A small image classifier, trained from scratch: depths [4, 7, 4].
Rows from block 4, named by matrix and row number. Rows with one number belong to one channel. Each number is 128 + 32 x the weight over the matrix's rms, rounded and kept within 0 to 255. All counts start at 0. Numbers have three digits each.
# convs0: first 3x3 conv, stride 2 (model.blocks.4.convs.0.weight, 144x96x3x3), inputs 77-87, a 3x3 kernel for each
# convs1: second 3x3 conv (model.blocks.4.convs.1.weight, 144x144x3x3, transposed), outputs 84-95, a 3x3 kernel for each
convs0.71:165127146097070133126100141114181176072116167177124177094072096114107115091066094126189124151118130159095113187111124109130134132134122140100173138067183143133119090137114100111120123130099082109123108106088065070121109151150078107077137137109133099133151142135067117056073119130107109121112127170
convs1.71:163148116197179177161132101156048098097077059060116143156107167151102165180094111153173154124128033188095158155126169147131148177159138114139054089074089081128081109129117135133035119159166089160112071138149120138164198145196161154081125159192144088140077131157131148171111087147084091117082105163108145107171167139174123065
convs0.72:119124141106085102127124151109161133124135082141126144094091153104117071111116079136143116135151086084164099145166114118081141074112118106146094095107080138071117159150089145104133123091156107104078099106130124086161164179131123145135123111091115151103132146097107070094146134079170098086104132095
convs1.72:153175137075152115128182108100143085151154078120152091163070123195111142130124044158124134141123082062088160135081085076113115160112146176150123155134134056172122117149191125224149127155106153095070100138089122130143147131146124102146125140108101129115128135152154092089067113077123117077175090105110165137159167138104114189
convs0.73:113133125090127139119165099132154113139177208145112137082088058152109136170126029103125093099078103073095133144106187097138144145121169122108129151125119161069093095140175108074102092090193073086106082131114134115143098092026097143058145099121143081114148120122151109112098056106092079078070153139
convs1.73:110184107118177124172171081139069154076078185096178146101120099130121103136208166118121153141061139111081075098087172156078117169139168134151093154122189117162141045139149127207124114133167116064146138094117082141108092123151119164177121134086140135141101106149160102204086125153100144143112120142132128131143161106090113094
convs0.74:098140080122164143138127140104159133147197132134170151151137158140185128129136070147125163110135040116148073114085021088120125126106091186091121150150169163127108101092077084086068136104053134126171093138156079108135146132097087080172177116114107142102103085115157129191117116114123139151120077104
convs1.74:100109102161154127107110154171170191130107148163093144150169129158118119139147068134136151132131166171112131135165180120161074110127174122139097159143163115144077144150077114096127156167146110133126066117105145117130193130143127144129067071151102136113068162162119149058206076128067117137106095197162149078137139101177119069
convs0.75:130134113115103201141127125135119106134092143173151137129150105135086090100078105103123137129126103113145125168144123128114127111132140150196096153106155124100131108105111100114069120085033126121120096153130071068098093058130098125133167092141131129169119120132118141093060117180117149106140149139
convs1.75:172148119193102090142122123135137139140065124157116152162154095144162162139099127131116127088154142196188153123121088138192186203183140130184126098095192165160117128171084141129130119109106112088139136100116121102183104097153139157163129163138084139160142126128117081067133162144092102100139131172101121160111142148120111100
convs0.76:117107176096145162120137135142119121092107106087105059190124110118140126103145156152115143164129110162123134185129126172150177173161144103117157146106049093117101099144109105093127114076106141109135074084151160157101113084115139064151126114160122186147061160094111154113061107097088156074137067162
convs1.76:178128109121120107111149116127134092124169142085077120120159116104090097137107136096188112086112148176193163056120073101131108151160121133168121126127113136145141124159198124153158177172104171135109198168103143118140120186154153138141045097073086140113093174176132181127174120130150139110144145125089105120090135132118178107
convs0.77:174155138128157095100069115154132107138112119123131122107150059118085087145106149077137156128093120151089146099149130075105162141109052133142148141146105154070116130061115085075053123153152142161115081147119051158142146133110149108114155094122076137055098138119092084120082132155125104130156111123
convs1.77:133117102093112171210153088076112146089132154135129201150139171122091113121117142174180133128091167101121182144143108135132101150160175114110113080113106132161165066118089093122173138128113131124172182107104130152152112131168125206219072120155104139118116160110156144190086115155087118137103111133115117131151118175144105105
convs0.78:122117105137132148134153130129166176067137135127095127133149131136149118134146148143086010096075125122192073115123037177120113117132153147065104126158160107096163159077108119116071135101076090113105154146112090112154137089112080108083096107148122122140173147120135197141134153121133091148131146159
convs1.78:130116103117109087133068145090143100079134115160091140154226179164124154096138119123184075132142157161164172168164127146146105141196179063161098180167123204147126114124106091140129136124094144129125128157178096133111147156121093105126167174147152119101069173103178132086175128111085177139096106111140147140165126110149160111
convs0.79:142133162144122096123136147137142109150177137122091108102112174130088081180139191154093117086198109088106129157127132110116124186120142120103112071068132167154086106135176123102120123093129167164147107110122161104098158079111115073170148130125067095142145045109105143121091138075134156136129122085
convs1.79:095097131153112091116086079122159128121135116119184096140128078156128113083151173150080128152126106088141144151150206136102105057062139146145077185110069139157119092106077114180106154149077120084107062120158075123100175103141128092085185160148103145215161141164172191126126129157168143139144114127143117153123145094177165115
convs0.80:118140108110092205107115070120190174130123114130185206076138143045075130169170147077174143128132179143077132125106124134143112157090109134083132147168069083082086120067107133139190098126128095141153092134128139136111116160147181182097108097191162167171113152141146164113088129129150148110136126087
convs1.80:208121160123162217091180119142110206110121148142138128093112126100154094071075130113102164155129117174156135102111124118105093126125177153130164073189120141111142105111145160099125111161150166112136129148054129096145062122109113153180175167135145155109136184080113139121091168101160117127107103171159095124115144134196123119
convs0.81:068141116136179100126093088122134099115084091166101175101095095066099065062109116141143152101146111118084045101120121161091042113095099129104051084163178030165176169129105158094067170143127026074141104113067137086099104164140166141201156097147128092143126097133103114140122119132112102106102082117
convs1.81:185136126163143165150104118115105117116124128137151175155132098058112134133170169086123170134141119201086139129121184132171139180153100122112134187145141133143130088128161097159138114120136097139109136172105106115165098145161163130121130144050191186212125095203134082155087133138055095095094082106117095061148114132110122184
convs0.82:147101079106081132183085093080062135157109139163105167077099170162103136152211090140083054122082120140137047169082126111098101141145098165143124132141112146110119166164120172173088139148084121090112143104097176110127140107132110126150089135099091123064107108108141149144118079116096081083145125151
convs1.82:159130144119120093130096107075154131150162208180136102121185121047104106165094155098142164092157183122106104112148119147189141168096134103127129147156147148139144175145096091171123117084157100094048114109110135099139104182184158082113142091140132146139065135161133150163105145118139085062216149126094111107172148143073104140
convs0.83:102087113126086126133020117147087128194127131082149124139103146107095113137188093170115152139117086155065078115079162144071108184131138085125112116161081111109083123120135113139156064127162156127096107094138095172089088110143132088149123072090120157077092189126096140159116138076076092081107172100
convs1.83:196085144093125127034084092073129111106100202090123105208068154117067161155105175094140141154112130142138151126137075144137091176132173182171118061084133157169145163152145126123140020121063117170098119092132164150108097160097122098109097096116162065153121077147119149119100112069143156110142117150092097160131162156187145145
convs0.84:143066073148101156150105093107147167126092122170191177119119045129122114109095127194162128094130135130164097129109164105089150099176089139131086103136133151124097089097152050075051098127106083120145086093135096123157105095121129126116083144150114154145131096077142146103070156128165124179161138127
convs1.84:139201178084121136136131161149145162094043147098077152107127126118169157132100163126115106126137168143207147124096142123163127196166116138145104086117158066116095151169106120128094110180077096181164077255162085072092137152164149166158154165129125162140101170141086154103117119133122152091143083103144122144130175158082102070
convs0.85:119076068191115139182093103068101149191103115115164181124109165109129113090103116149099134081051103111106157152078102121096124172129090142118074111148090180148086120119110052102095070146111121121148082093147072133091144123141111154184045108116112123074127097142176105135145131129120132128106141139
convs1.85:135126127148142187118137143146151135114111204144095135177120141089153180110125130122052094092136156114157090135077145111112124139134107127080122086114123110158078164131129127169113129120178112149177094178193186147138183124168116123144093149079078120086110175172125139082098200146100082156145069107134130131147116122110148125
convs0.86:115103104123177119097107126100104095090075109135149108162154126150089113092067054120126154137083091171085156157123120094150126133123105041056105134147123132164131149147140131153111072129140077090149133070173129091166098126125090080176122104128142117139123089100158162114120071146128138160112088080
convs1.86:163114157188143093123160117158148142107151128094178116179089068153122145176114092092207165106162156087082102106161164129122101138120125119151187095138111086094162109128106158084117044093188113178121115127145099093124165109128132116123145088109082070181180135136153138158114142161109146121170152093137172044141162128129106090
convs0.87:124104131069132088127169139156079150117159162129233176083109105125080102137157120139133107142106128131089042199108130127084133160160116081120132161098085208120092159104092107067065093110134135166126202122173147086098102093099127053137110144092142178143069152145100065122075075114225132088150094112
convs1.87:124128101155130063152153072111120124125104112113080114138108129112142134124126134148104140116120104174100134149140150116125155130089145126100111131213125112134177157204187078131188148121175110094143174123112092078140131137130119200132100112102166148141074155128077121167127126161137129142159094166188175132076090079098148131
convs0.88:147137097144138148119096150160133126146143175131179105129082103116175126067146150113063134157093117128107106120157106098183097163084147134103174138090089100139141105105121088081109160156148129200125104176142087142109126056106074115111090131104104134131077122045129143135098127172154121043118138149
convs1.88:147174190122144141054100170134175106164127185080113086058166116119126125136176034062090107125053120127144157128126111166064188077185136103091071094099128115131108153085132050115105041080063135080023125094127099104131108194142155143164105106174071139079070092134106122131122162136192154170105119166145111158149120128105103158
convs0.89:123146110092104121139141118118142159145123113084148131084082099149094138122106163118126103142119113147127126156166108161055160136120117120115137138136054129134100147118082105108083131153104104110174080108135132095139107130094118083135172109132120137153087166162097132162101141114112107114164093152
convs1.89:091161131104153188041139149140152132073140110092074113127158101097151095130102087166104092128139116132123081132148105114137131142100099144133098124188156096121153106144161117147122159135132173187157181148039070162159085129131166171110119154111104152150166139138118156182133131183137088135100197133163108121067115163055083110
convs0.90:105052056122033145130120110139127159135086125159119140117040116141169128133136127127144147093093103055115116092116123090138106123143164141109053099136135100142088143084131128095124133107127144089080119111125037082052114144118150108086132119125078153123081121143119147136167110063147098097070100129
convs1.90:200143096150119159110157059115123079121158122099177129129151140124163126145169120155075098151072158097183117177103088135163100091143108123121140130073108153255168136109141129181103149145110159112137098108147117096155166171147148116150116148106150140073144137153084073125129111146151102114112094147121155121144132184162149169
convs0.91:156109123037105157120092108134169113132132116127129133109154089153127156001122129106154103141128146089135096140057116081128144082148166172100120170116187189119140072105185103100044061095100077121136131095131089129084121104109104107070160124093142117071169147135139115094059121165093120181080133109
convs1.91:156143171178164124144172091127164132105103018110129131100104071078104098184028073118156158143175088199150121164148145197106115215199154112152142098104122087154153118169067145096146145159158131151098149141116189099129113180086099133168182127133104055139147043154146055152146123176114118082086107126139170093114121123064112147
convs0.92:059145170146121067124125118157144149125135129118135157060089174131123159204173186164151137108092177116092136042119097137107108167103102132108151127185107088128172160102149142124159147123162129098101131124075157114130129093109074076131120059129154125127140093105140163106143125069061119093075075166
convs1.92:121099121162128152091151132159118141075128118055088141141080168191159118113103160114160144114154181125133071135136150125161177030117142082136183135135121130118149132160133138096118121140132168170131142126105100119105163151157132170088059117128196196171158118147088057126104108138110138067130138133037128124074160116115103117
convs0.93:166140171133090103117160151144134166090149115184154126087066086139156119109060140111124088049101151127128108064082115132150153090142146130137109170118131143093165129109133109137156117072079102107125089117176041108087178153082124093102125095108130135105125179085118098124124068112114131132145145152
convs1.93:103139073161116157073145114110140118131114083121106129205082205118135103154091119159201167132147130123097135106150181147131099181130159154150152112071118167173103083082161154105138157118182144097107110139136173098161140145089154171174126115182151142146116156098126116100143142170145167088108101139153123107143161147185165121
convs0.94:147126161154110108110114154119113105151158160142142093152161121094095061082131118118122105117153132176094116179133128137098131124178060121178169176034125109152132097126137114113117138188113114123149175146114118154124072146157062083149152111076112108102099137106104068144106091089179104120166128129
convs1.94:115131126127166168161046135133146137184154110137115121145119091169055161091101165073119138151130115104155109091164131166126086116105129124168108163127119083148159078120178189131126015091116150146104100093099117115157092066143102078095138051078125104091151074110106146108124136108152122094145105104142111161153159187155126122
convs0.95:073113111110121114093116099113137155182143163136109096077127160105070082091102012166096108142111128175125176106072148122053074093067130129201067128175147091111180115105102130113142085108162142060112065098121136092113172097146094084123141101081152143057153147041153140093082150111132102152074053134
convs1.95:148138090118128126147133134093147092097093097098131157142079083118129164087091134083121100159091093117145085129127124130149124122162101136152202144105159128160116145126133099138125100113142143144106206127102183158104146116158118141110136090084112080120177067183111072160150138101141180070185129043108133110077151108153117110
convs0.96:158146129073174099125114132091060177079141051150163121123116189125135123138090072063092150151143149144175140080125118108191148163072175105062110123126119097170188092136164146094068125078079061138102120130172128125121139183160165065165141138108130083131086154170143135147116115162077116143103101115
convs1.96:095120098092130118170130082150155107057142092108139141134138092101119101132147138119108143151131152105161119121133136119131110143151119123152064131130175075209124088166181129147144087163145119153158182130160147108152181148133153172217089139093159146183110099116154117085144090043150108093160081161167158158104163136196113126
convs0.97:093119134130145078086120154062124178109146080108146077127132135095145074121086115081139119077123112175168122132043137095179136112151147167123082128165100097159144137121158116097159146076139111117149126071131111132125074140172065095110124110065146163124138133100113147133135099088102095129091105139
convs1.97:108122136154145163113166102096149104146093068120144095118139165156122138185146089172126093123177132104107109103138132132136169078167142114180134155144098080131148088099141162113167115123156092143115154147146215093135161142102157117092093091107074111110153094106140151085199153152112177177125147084062161151093123104088105128
convs0.98:082105167126073077119131161118172172163146103120124127114099084157131153139183180105123147067174107102097131133095130183063060133140173097118119148091082134095131102121130155086150144103142096067158069091120169095130100154109104090142144151141084109145080130161112119110130118095120138075124105076
convs1.98:175081146116158141160116072092112107112123092068146158156119114116159161122169052113145121140126078105139114105101145091114072209194169140133173114161112096159136146144130122178177122145040138165104088099090094119117114158159101071152163102087116162077175137118129111085107163127136069128086123093098097111233159105135150124
convs0.99:083048116073106131174180104154177104163053105146107066146117132204189127134161135140107145113091133153073084115073175096052168090198148077156136083144066172088145156082069107141123109112124196138081144083168086119157124116135164037126170105118133161151108153123153150115162157113063108165077089114
convs1.99:124167048092167159094097137097152158152150134146174120168138130130093149169070191139136068112149138091082094088156111135145131132125125147193192146122146137145143115124157131093095070129095118089149126096137112109079159155149130122133117132133135057123079147166134111120152116145166117104139132100159123099152156151131241162
convs0.100:093121068097101152106076117139055095114125077116174113157199111084081114103159081163138204192129123123107089138127147156112134173125157080119115125155178150108154092111130137134093120149086156113072094103125108094099074114147132092131134150073135114122078114113132103136146068133084110169104077062
convs1.100:139127144117114158042165129171145165159094180162062107161086136105068141119093159175150167127086099147160087115113166077152167142109156134170130101146134150158140177140111163125114113110105146134132112112097087135127138138199145122092136105109159153172184123124122116085107190111165116118112099092130076114114129192183168218
convs0.101:075163225119143083129083181116145142157148161070122146083095085117095073117099176159154114044127183096134155081170184123158088155106156080078105121159088116119114126148155140090145103119055138125102096187143128121073154135059081126089120117084155110140118097055087145128123156125151095097074132129
convs1.101:065119107159180135063115055148159142131066138184143122102122169166091168102127152160147105094165136156185195095131142142140142125158099051126107162135126137187145157162083150120108110136112077114049115183131158147151068141142157137103140159175146158119127164120140142114157133179120159166186082157163103158166094099131147092
convs0.102:127093064089125080096118142050099160064160118148093106204102077135120094121147190127161121110095080150121173188137194108118160154160145182150114122110137172136106125166118075094098121133099111186133066098148149127155121064131151080096091139101107129095078114110087189142116111126128096144134101122
convs1.102:142139129151197116075103154167115083163051176109106139123089117176067096048112122113160069127071158161181106108136064096125120165139130130122099070101146039178092157156093136132132173124151161097112143099132125141110125080145132123166095162088207117108177099149117117158157154119104113115138074120192100124157125080091211140
convs0.103:094116049169152110102126127086127103104138141122124152074101150130163079104131110099132113121136141108133120084110081178101070092168149140128167141132122126164183081106083129115122094161136068116114134114018156099169185155141155103140154133081074110115143165118134106068143115100153125083173042149
convs1.103:178074126130125176132134127098141102052073138131111155136090140081112104187158126164103139129096080123173107172152130170143130175179150173161137142152095134189178140130163127116137131145111141141099068100131091144097115146131135136105089104131129137151033101128189087155106110191109134064138148089132131132088079110117136137
convs0.104:148186162140131142099099122123142126132086161150079114077138085138155110025124110117089099090187119126122137144143104135106158065107158178085118177137171116107139133135127099104081136104098158119146142124153081115152169135141144120119160104117137109102121110064100110111067184109108135151096103145
convs1.104:143130092139128110085107150080133131140077096193141162159096082104127142150049108087176180154118119154198117080127159160137131149139094114157100126129133133168121148105099118079102070089094130096147171104166160125186072133136105102190177107178113146165060121181090068071139164139121078093165124122091103129137113167089122112
convs0.105:185158144099126134109110143108112184103137116118154141114123160113114084156112132100104073146157117158098128157093179169096196080055137147093126132183176122071122098145101132103114075071122149146124121127181079113151108151079079134108129129115125084108123208151139119146117129147091002157117062107
convs1.105:116121176151144139126137160134123110123080114104113109164096120134113135178094136108142133187147168152113097141121155144158149136159078071117124117127158091144105082126106160144153114149129154124119156133109164141132146124101155151166064115046158110158138119147106105072103154126114144078144121110103169094068131090155135120
convs0.106:170128082068103129134141076143146129073168168137136150116133079165161098144111052078101050122076164150156129144127099117148140131119043160155138076029078114133112072079085052104133051140133120118130126092137097072158161105141125125156156113168113129069133065055135110157136157146083146113098131122
convs1.106:118161206126113159162155071174103116102094112102122176160168123118151128118125104139151224087156124133150109138077188145132155148120137130146170095078135143169146111127146082167141118157114123140199058163129118136138140067075096149084139140067139098143137170150122110127126106085110125090090101136063178087153157112058150085
convs0.107:115058096130150077113116099138139155129140112130134127153097100139109152110066119082127062106049153151114165114131132081123079104128098154134123068149141123126150118100141098092140106078178121075138089072133151114160105079082093132110088074086143153127102158088091154094118109157094117138128126174
convs1.107:110133121083191111146191096131184105161101115119126148164076155112138100147178126189097121139107079048150142114059091131166143060131085089112135067085131077113192139144132104156116122143097180171095139103105069110067139143155110099171097115167170144142098085142091135125084127187142157143098157089099108084064174127136105110
convs0.108:098123087093134105139041171123118108123121068097090123172112146178133155139109117099107055133122118159113162144100080148105113148144092089123073064114061197103166146121162111141150110094083133090144111065089122111117153085051152079147127106134122079118094133077087081089114059065142126069154105145
convs1.108:083070073134141158177129156142159170128125222154097105060140101132119145099107137150142170136191125140122187147151065150161092173079191137126146142122095175161161095112183112095124145107161161145169137190131142111104107142125125139152108124144166126101170137111168140121103123150100063083102107075149072095194119161141135131
convs0.109:088080111133102104183119110174132103096135152148110131091097087124091084116145101113066137160113101141173142083120126096116071127101171078115114096101094083079171065080157076109114099037068066074115094079080104154162140146093110072099174082091135098108099124147128180105058067103118140126114157147
convs1.109:188167119141150118210153146122122092137096119062107137122151089170152185129166156098185133089112142119132144143124121091100142144084080114147105158097132118126172093164105123145194169142146131092152148143132158161161116153157154133073006152139169153100154149069184087144080077179101195120110141150117143106150138107149145154
convs0.110:081123158176130148087072092133160159138128138151126123094099112117064074152091077092101086123123140101131123140064150114150115090112189110125102143139095142151091102088082095128125127120128118117081065093096093140104095129164120123097041099093101105176122190155112103087165119097097134131116144146
convs1.110:103125164103168212199171135104092154128126114101072109100122113103138093148126117099134161101135110081071087178136138147152078120056140112122144081101101112101139123116120141141139106096156096151153220161168137131065180124136100101116109099127134119124140139088162130159138128159104136078125148079160117175139125120127146117
convs0.111:101097122081176083137063092083093129151127181161202169102146038173129140164204111156131114071071169112112127137084125053125130124077087139092072090168104120167101072117171082078146083104142173154144173146112093133128163140104113133081091113150125157143080114134115052112099123086096096108163115144
convs1.111:107137147107144104160188132136114158129116168151109084114098141100137130098125086057111116116153179128219148102106125063147113140199194086062108126176162100126188118156100098120119147161064117154128096109182137118163089059119170066164149137132170169098145134147115088105106145112103088148103111101142152180199170136103115057
convs0.112:162074089137122069114159126172151153099120055142108060150070068133139153196179172116110110089114155141120128141119165119104156124130151136109107130122130207125088113135098145172142136106129077137039120175025105131112116109136085068143165105142108114119105101104090132067120128181166127067090063070
convs1.112:126106091109167138103138103115137151184106122142113201124148148175097126066112069109147146148085153186146105091127068129099105127125080090146160145125096148182122130104160146119183121124116181138126189146164147082103118139136110112136208135097150207097126122145161128144091103079147131113129095166138165131127158119033170165
convs0.113:168145128100098128166139133118095068080134150126129124171127161153110128179162123160120121056101093130113135160137117161118137160149083110166137086176115139175096096126124062150144091123061098170130141125101096096117162108110123066148109103094115132127086138135136166142092172159077137112137078129
convs1.113:144121158172129185092074152144155157214118159104174101111146125140141102106094081149151151145107101153142127172101134199088117231170114157132129113148129151097140123114133159148120100087119135127106074138142111115145163112127191095125112148093160107195105132162126106141117111126089072112090101112168112118129172156113149151
convs0.114:140134156115075082102111131173155141128148168146198102063105084129089126129092086102093139066131130092100149168142071087065112071119104064127117119091153087166085151122118141140126119149171169110171112172089156093122094070040102107168075160138132190108115064189128131109119109173158099074148086064
convs1.114:109137127160165158125157103108112146170100107137083117143135083121143056122189124112071160195132120129096102093096137151135145114097117111094058145137177065066134156165155050157127110087122195115153131110121138100087097104090122128116146118111125102104085139115081128096132141111141175154155175129163127117084108095056090078
convs0.115:107104084124106083154118164116194136115105152066065133087125145125116140084136179112166144130160134117099168113187130108070050160114080145151172114131098180068124124144104165124098130148128151114176116146106137093133104099110129033152191113174151101130121117096115105144094110142116151074113119158
convs1.115:099084134181141123174167137118122156109129196143197096180130147166105071085162131185111141157131156097038129126156130189148115126185139138127067151171176118164197096138127162123103105121168182180093064107188075112160086071104048153202164181145139143084176185151098124107064062134102137181161129155139133086195130116162116139
convs0.116:157097128081136129159147073127109121143112140189094113135105060180122111128129077118156140138126176143158080143077104064097148106143135174163176097063127142156116097113084161157154097052094061095094137134126113115092117117128089105120124060136139107148135099158053122125078102142103097091155130126
convs1.116:147167111162123091139113099187171132124089121103043171134104127142117119135138037131151181154139105179136111149148193140129133178123126127083107163178079122151145130117136163156138119132125068185132102130124173119105094161125162142023119079140121075149090134110104094126087078087117118145114117172206169144151127166181102117
convs0.117:135106123148109132092135128098139114139129070100170132119155099119126081097038137090078117087136122092058122147144135161173155087180105129099110159149117105086071096078088128160114118100186124129125106096104129126117083110152107170029131177100087111137114090139084095124178140139132092083091109075
convs1.117:184125083121158145153129056097085179088081132115133129197139150172113106111131086168190151152130158119114152141126155104133152111153153125159152159177176101144167118163131138159114112139157105091150137138209172112116165072115116142135064147158137089094132123154109082163169096057084093120150182120169145135149109138069122054
convs0.118:103127119152175063129154089127153127102140048105175178122082046135128124176102146106107122083110164077120143164087143118086138103147166126150116132129124160125141110096153081104137082118143118161145155177132102160152176084118173097107114175137175143083115116109125130143100109131131139106108097169
convs1.118:102129086125141106145117116126147116097141118179123114159166121115082091102120077117073106125100136154148127182125108124098086143116112060111128114164178123200187147143206061106085057137113149170165115118160146072147110125164116122156176105048184192120139141113146091158177052126053048151151091097149157101240077101140221101
convs0.119:094104154127154166089112057116155154097152127168125150150104117104161144154091059117122103080166094151108123112114132147077166028155088154185165164108126109037083125148163098193149112101146115108085143109089100128060145188080063182051094131113072086110099178068088120054137122111156097136134116140
convs1.119:103100163119148098155110046132075068128117177103147082147111143140120133074102056135136178156147090159096147132147099134139152151093165119136125083136116163161125087126043099187146200104135132087101070142073167136136204156142143094169095164142111113120142090160146131081128125104172209099084149125126154108090139105155108120
convs0.120:146143126087157094124088146083191104128143129187104131159139084039170164115116111148156078113101144139076103119145176075163123143134074146100082150150149133175160077123081164093140095135094138174200090079113050159088125105132103117093140121131107111064084116107132126135111187170140142124121105120
convs1.120:185137155123164091166132096102119170090183097094080144156141133185148168107165125078141173123116152136157165156152123119135119144154172173094156073158142097178135196144107106126120130094145089134130110093141053152092072080147143127139093158155080181133123125088085158189108143148117157113089101091149114151125157185086113139
convs0.121:074117096131161086128104121119113098113131102134131089104105093138139142125147154120087178149158069097108147152139091084165156124137152169134106117124064126125131129141099130106119127081105091111097174072130178060141140094166175111132172106135149154107115105107076123136088033110127113124104101111
convs1.121:176121172132117100141146133115128107145146152132125171166153096145127146133208197086154080167093084197135099178160120121128128125137115096188105138076089184145076084114129117144155134130058165053148108086115126114192167149130115131157072078121163184181122084198120089149231136150118143116091061142073145135121102162146141155
convs0.122:117087089109091132120096136151107112151156182084127153089044070112130105149156142113074121082118109122062095140087120108110103143129139090157139096148115097131113163079138086082137083099136129090149079105128073099126144131164106175122104092115095186127149148165175120151090155097050114095148116133
convs1.122:178115121166144152113105104116180139167116141156195145183139159105139127159094149122150166155123131074097125118144178159115108127091131181146164126118081093114149122150122092128117061125107084116169099063100077081105166194106156101090136165137145114109168135178154159156059063061052089093184112158152149157193200098125178110
convs0.123:090164118059176109092151130128102101112172135100120129104077074152077077126079111143118142141119174089113092162130148109127082156123178124167125124146063113165175094138138134132175091103098129129111066188133103164134113154054124143137116115121156166205139146188096183121110123090154133087127129099
convs1.123:096157119161121148139108072125127169075087091137136117052085120093163116099104097146113131056123118121154123136121130059116118118123133192153140152076143113176147165177202153128140087139179172217152134143076049094121128160140122131114108108145121124215108148199152086158114125142198083175106146141180085136118105083109126107
convs0.124:167128170087112066143108112156137116067101103147173098134081134117093028040132099148122169123125136171108127103152127110111039158157118112144026061082090156163104042144139083148149123114128136164126165104106090086074102096088154116129081073123128058104170103174190154159061124131140102110167095104
convs1.124:113070132142145131152095111141119077108190118144155095124103140183136143127160172121103102143167136060058123152145045138137135097129116095114167131105118097141085079069135115168115078086110101115072183161111123134149150143155137118083146078106068134124150121189127185155170138127222154093132124174111137114160134111120104105
convs0.125:166035117117147136118106152086107118147129128122134189131121117124143150163137140118124174050084141090087077151115100150119099107087112129213128089107163108122078095152138099090121142088122130152127133162144079122121104182152079096119129126110156100129100143123108163080170143089146111097153106097
convs1.125:117092145088046143124065154148130145155078212124128150116079117112125102091120080113119118135097104186141133112074119100139109167134183111122128181147079131107158122123099110066109107179122126075076125140110149126135112118102143091189079135062166097165179132119130076123153144092056079085156163110142140147164131110164121133
convs0.126:078081099166132151082052066074109131170173096109136103104147182083099108155165165132103069127113108085089150137106185088098134089081076130137138088065096159147092126137134074081177097081072089158160108101162113129133118094124124135126092144154046114075115075040143157079108145122132086099164125104
convs1.126:114104163090173100105142087086124156096115126100143091152144147108128132092124147095092106167153151137078108107087105181081166166196167140133092079136159080098124099180147101195106118165143117127108105141106147210113148168154151113094078185120156158147142151128105085134112129147118125120078120161073068078150149163125169133
convs0.127:091088086109147076134152130095117090123069123160129102126147092163143147141146095139146077111053176166109135144095167130172085155117165080137132189149125111179128109099090101107131159196125139075134161111124147152105057122098117082122178128130136099141133122138153126120131161072139152152114109142
convs1.127:076112103129127104145087128174138124135122132073095174121149143204134114135123147091143135115148159121133106161148089137026168120184116102093144092117158114079130110127108133119155173094167092108095116107154131118111084126150108094130119158107107138160173139141125141164140133157118175136146104111117097165098121130147142141
convs0.128:125151224126101088127105165114147138143143138183144166110110125105143112117124158136121172080135078097111100147124143175136163127185139152177136044160111105120118125143150090124108097103070113043099093167131145154103141161087116146069170142130126102155142094086092118132129100142099094108080120082
convs1.128:137121121171098122149154055170115137111183158125143151174141120111135144162106081164203113165171128133119127152185142123139157153125111123168109122139149148150124074104143139094184103159118149126153107132152205138178083112165139110138090151150130123078122164125080086126132134148138158108107093089158097077151065084144123169
convs0.129:114139146056084123150108144127117170113118078129112133089107063105121075135102095165151144094059122113086095150122154118104114128110121139161132052097089192182126135155080101127140139132128135120111098136116164094104111136115149064141143107088138172108061140078119132112115121143101083091159151149
convs1.129:121127079141113151111123103121138122150145086126106124162146151079084122138161089156126195137116142139188117145167122113130132183186104206092157062117164104185161180145097164161181093087149128165160138141132127112142135108173167162118157158153102134119067196124111167129105118140163116105104124105161137099083151159106091139
convs0.130:122142117135073094074110155150149199095125059108136134117147068109093123102107155139116095166144090116160126125097109068128124102136116157098073123116078114100161098116136135132134124165109100136142086107113126093110152171141116119110126109140113121131045068137090150138069139150101094137091096042
convs1.130:152190129168153138108097169155097108186150160133105153134125155190098081103112106063116069111116125143118113131096126139133194156156162170151082086147180100137134142141121143168133163138132107080148090091170136148141129111147155136169104192105086128176168081152109191130179129124149100153094107082106123101186124123126155100
convs0.131:123068112120152167071125097126132154141117133090133124174164144149121119095125165122150178075105153110115086173044124135118143153132107119098166134161147171181085083171109032074107165119161191128084140115149096124135089173151145141135155095143106113108120131107108107058162096105139147146115162073
convs1.131:082120198117107185091153165138124152124099200141110139092164142148120093101174126100065098083048119093143124077056124092061118162160150140036107139164188144165110171052052124123053180122056124115101148111105122048101122127125125111120134122100084131066147179156126147167163147119070164095138147149136151117145136169170138148
convs0.132:112145092092039206173130127126198176080110112132124144063114079137111105104138094090180173125113151133117171028107145123049156175148027135105144151085190116094101113104143129129109142146140117125082086143094141076121128141071140125105095101155123119120122128123141129108124116100147163122109093089
convs1.132:203138132110113142146174219118107137065143164093106136124187081090101091146180127121071149142120173120131138165137109121081053128114126165129101116103157080089126135120081108151145142104083146129158128119146108110153076139081178090099130137141120139153180134111173131112104091094143136083136129127158138157130165122143116148
convs0.133:135122163116109069154137113182150156119160130196105129076124120146151111122153118094128074117097074156158125081060085047078134137124103102136088111101147086153160067096139087065082083105075111115116075081136034113114128074131101113123113100123096096107142102117047097142109175114144134118096129164
convs1.133:075110136111121122164112165120165089106118154119071147173096117087146102153151172164137105123129149059114165163071106171143173121149149126132108118091130091117194112225096134166112079083133144123097195147096153156139119092118170146083096190081151109117183090108124133106149077124052140113139151056136131126128140160073153164
convs0.134:140096129110127079108155147149160182104123079156117096048064078170124156123129037113147099155129098139136155108078082191147131132136096135093177137142166121121123153069088100051118126081140083032070099155096107085102076115103146161118140109112102128098084141155113132128107165107135137109125088151
convs1.134:168090109094106141196203159181106164148164098103091203174132120188151137148147184174184139152119171100144142170165143128147171085118133101084149135097103149166143113125151116145124142159160144120140170096211120157118164153120102130134130110109181178177159092149148132090078107184117129142097073101120100134125127095089155144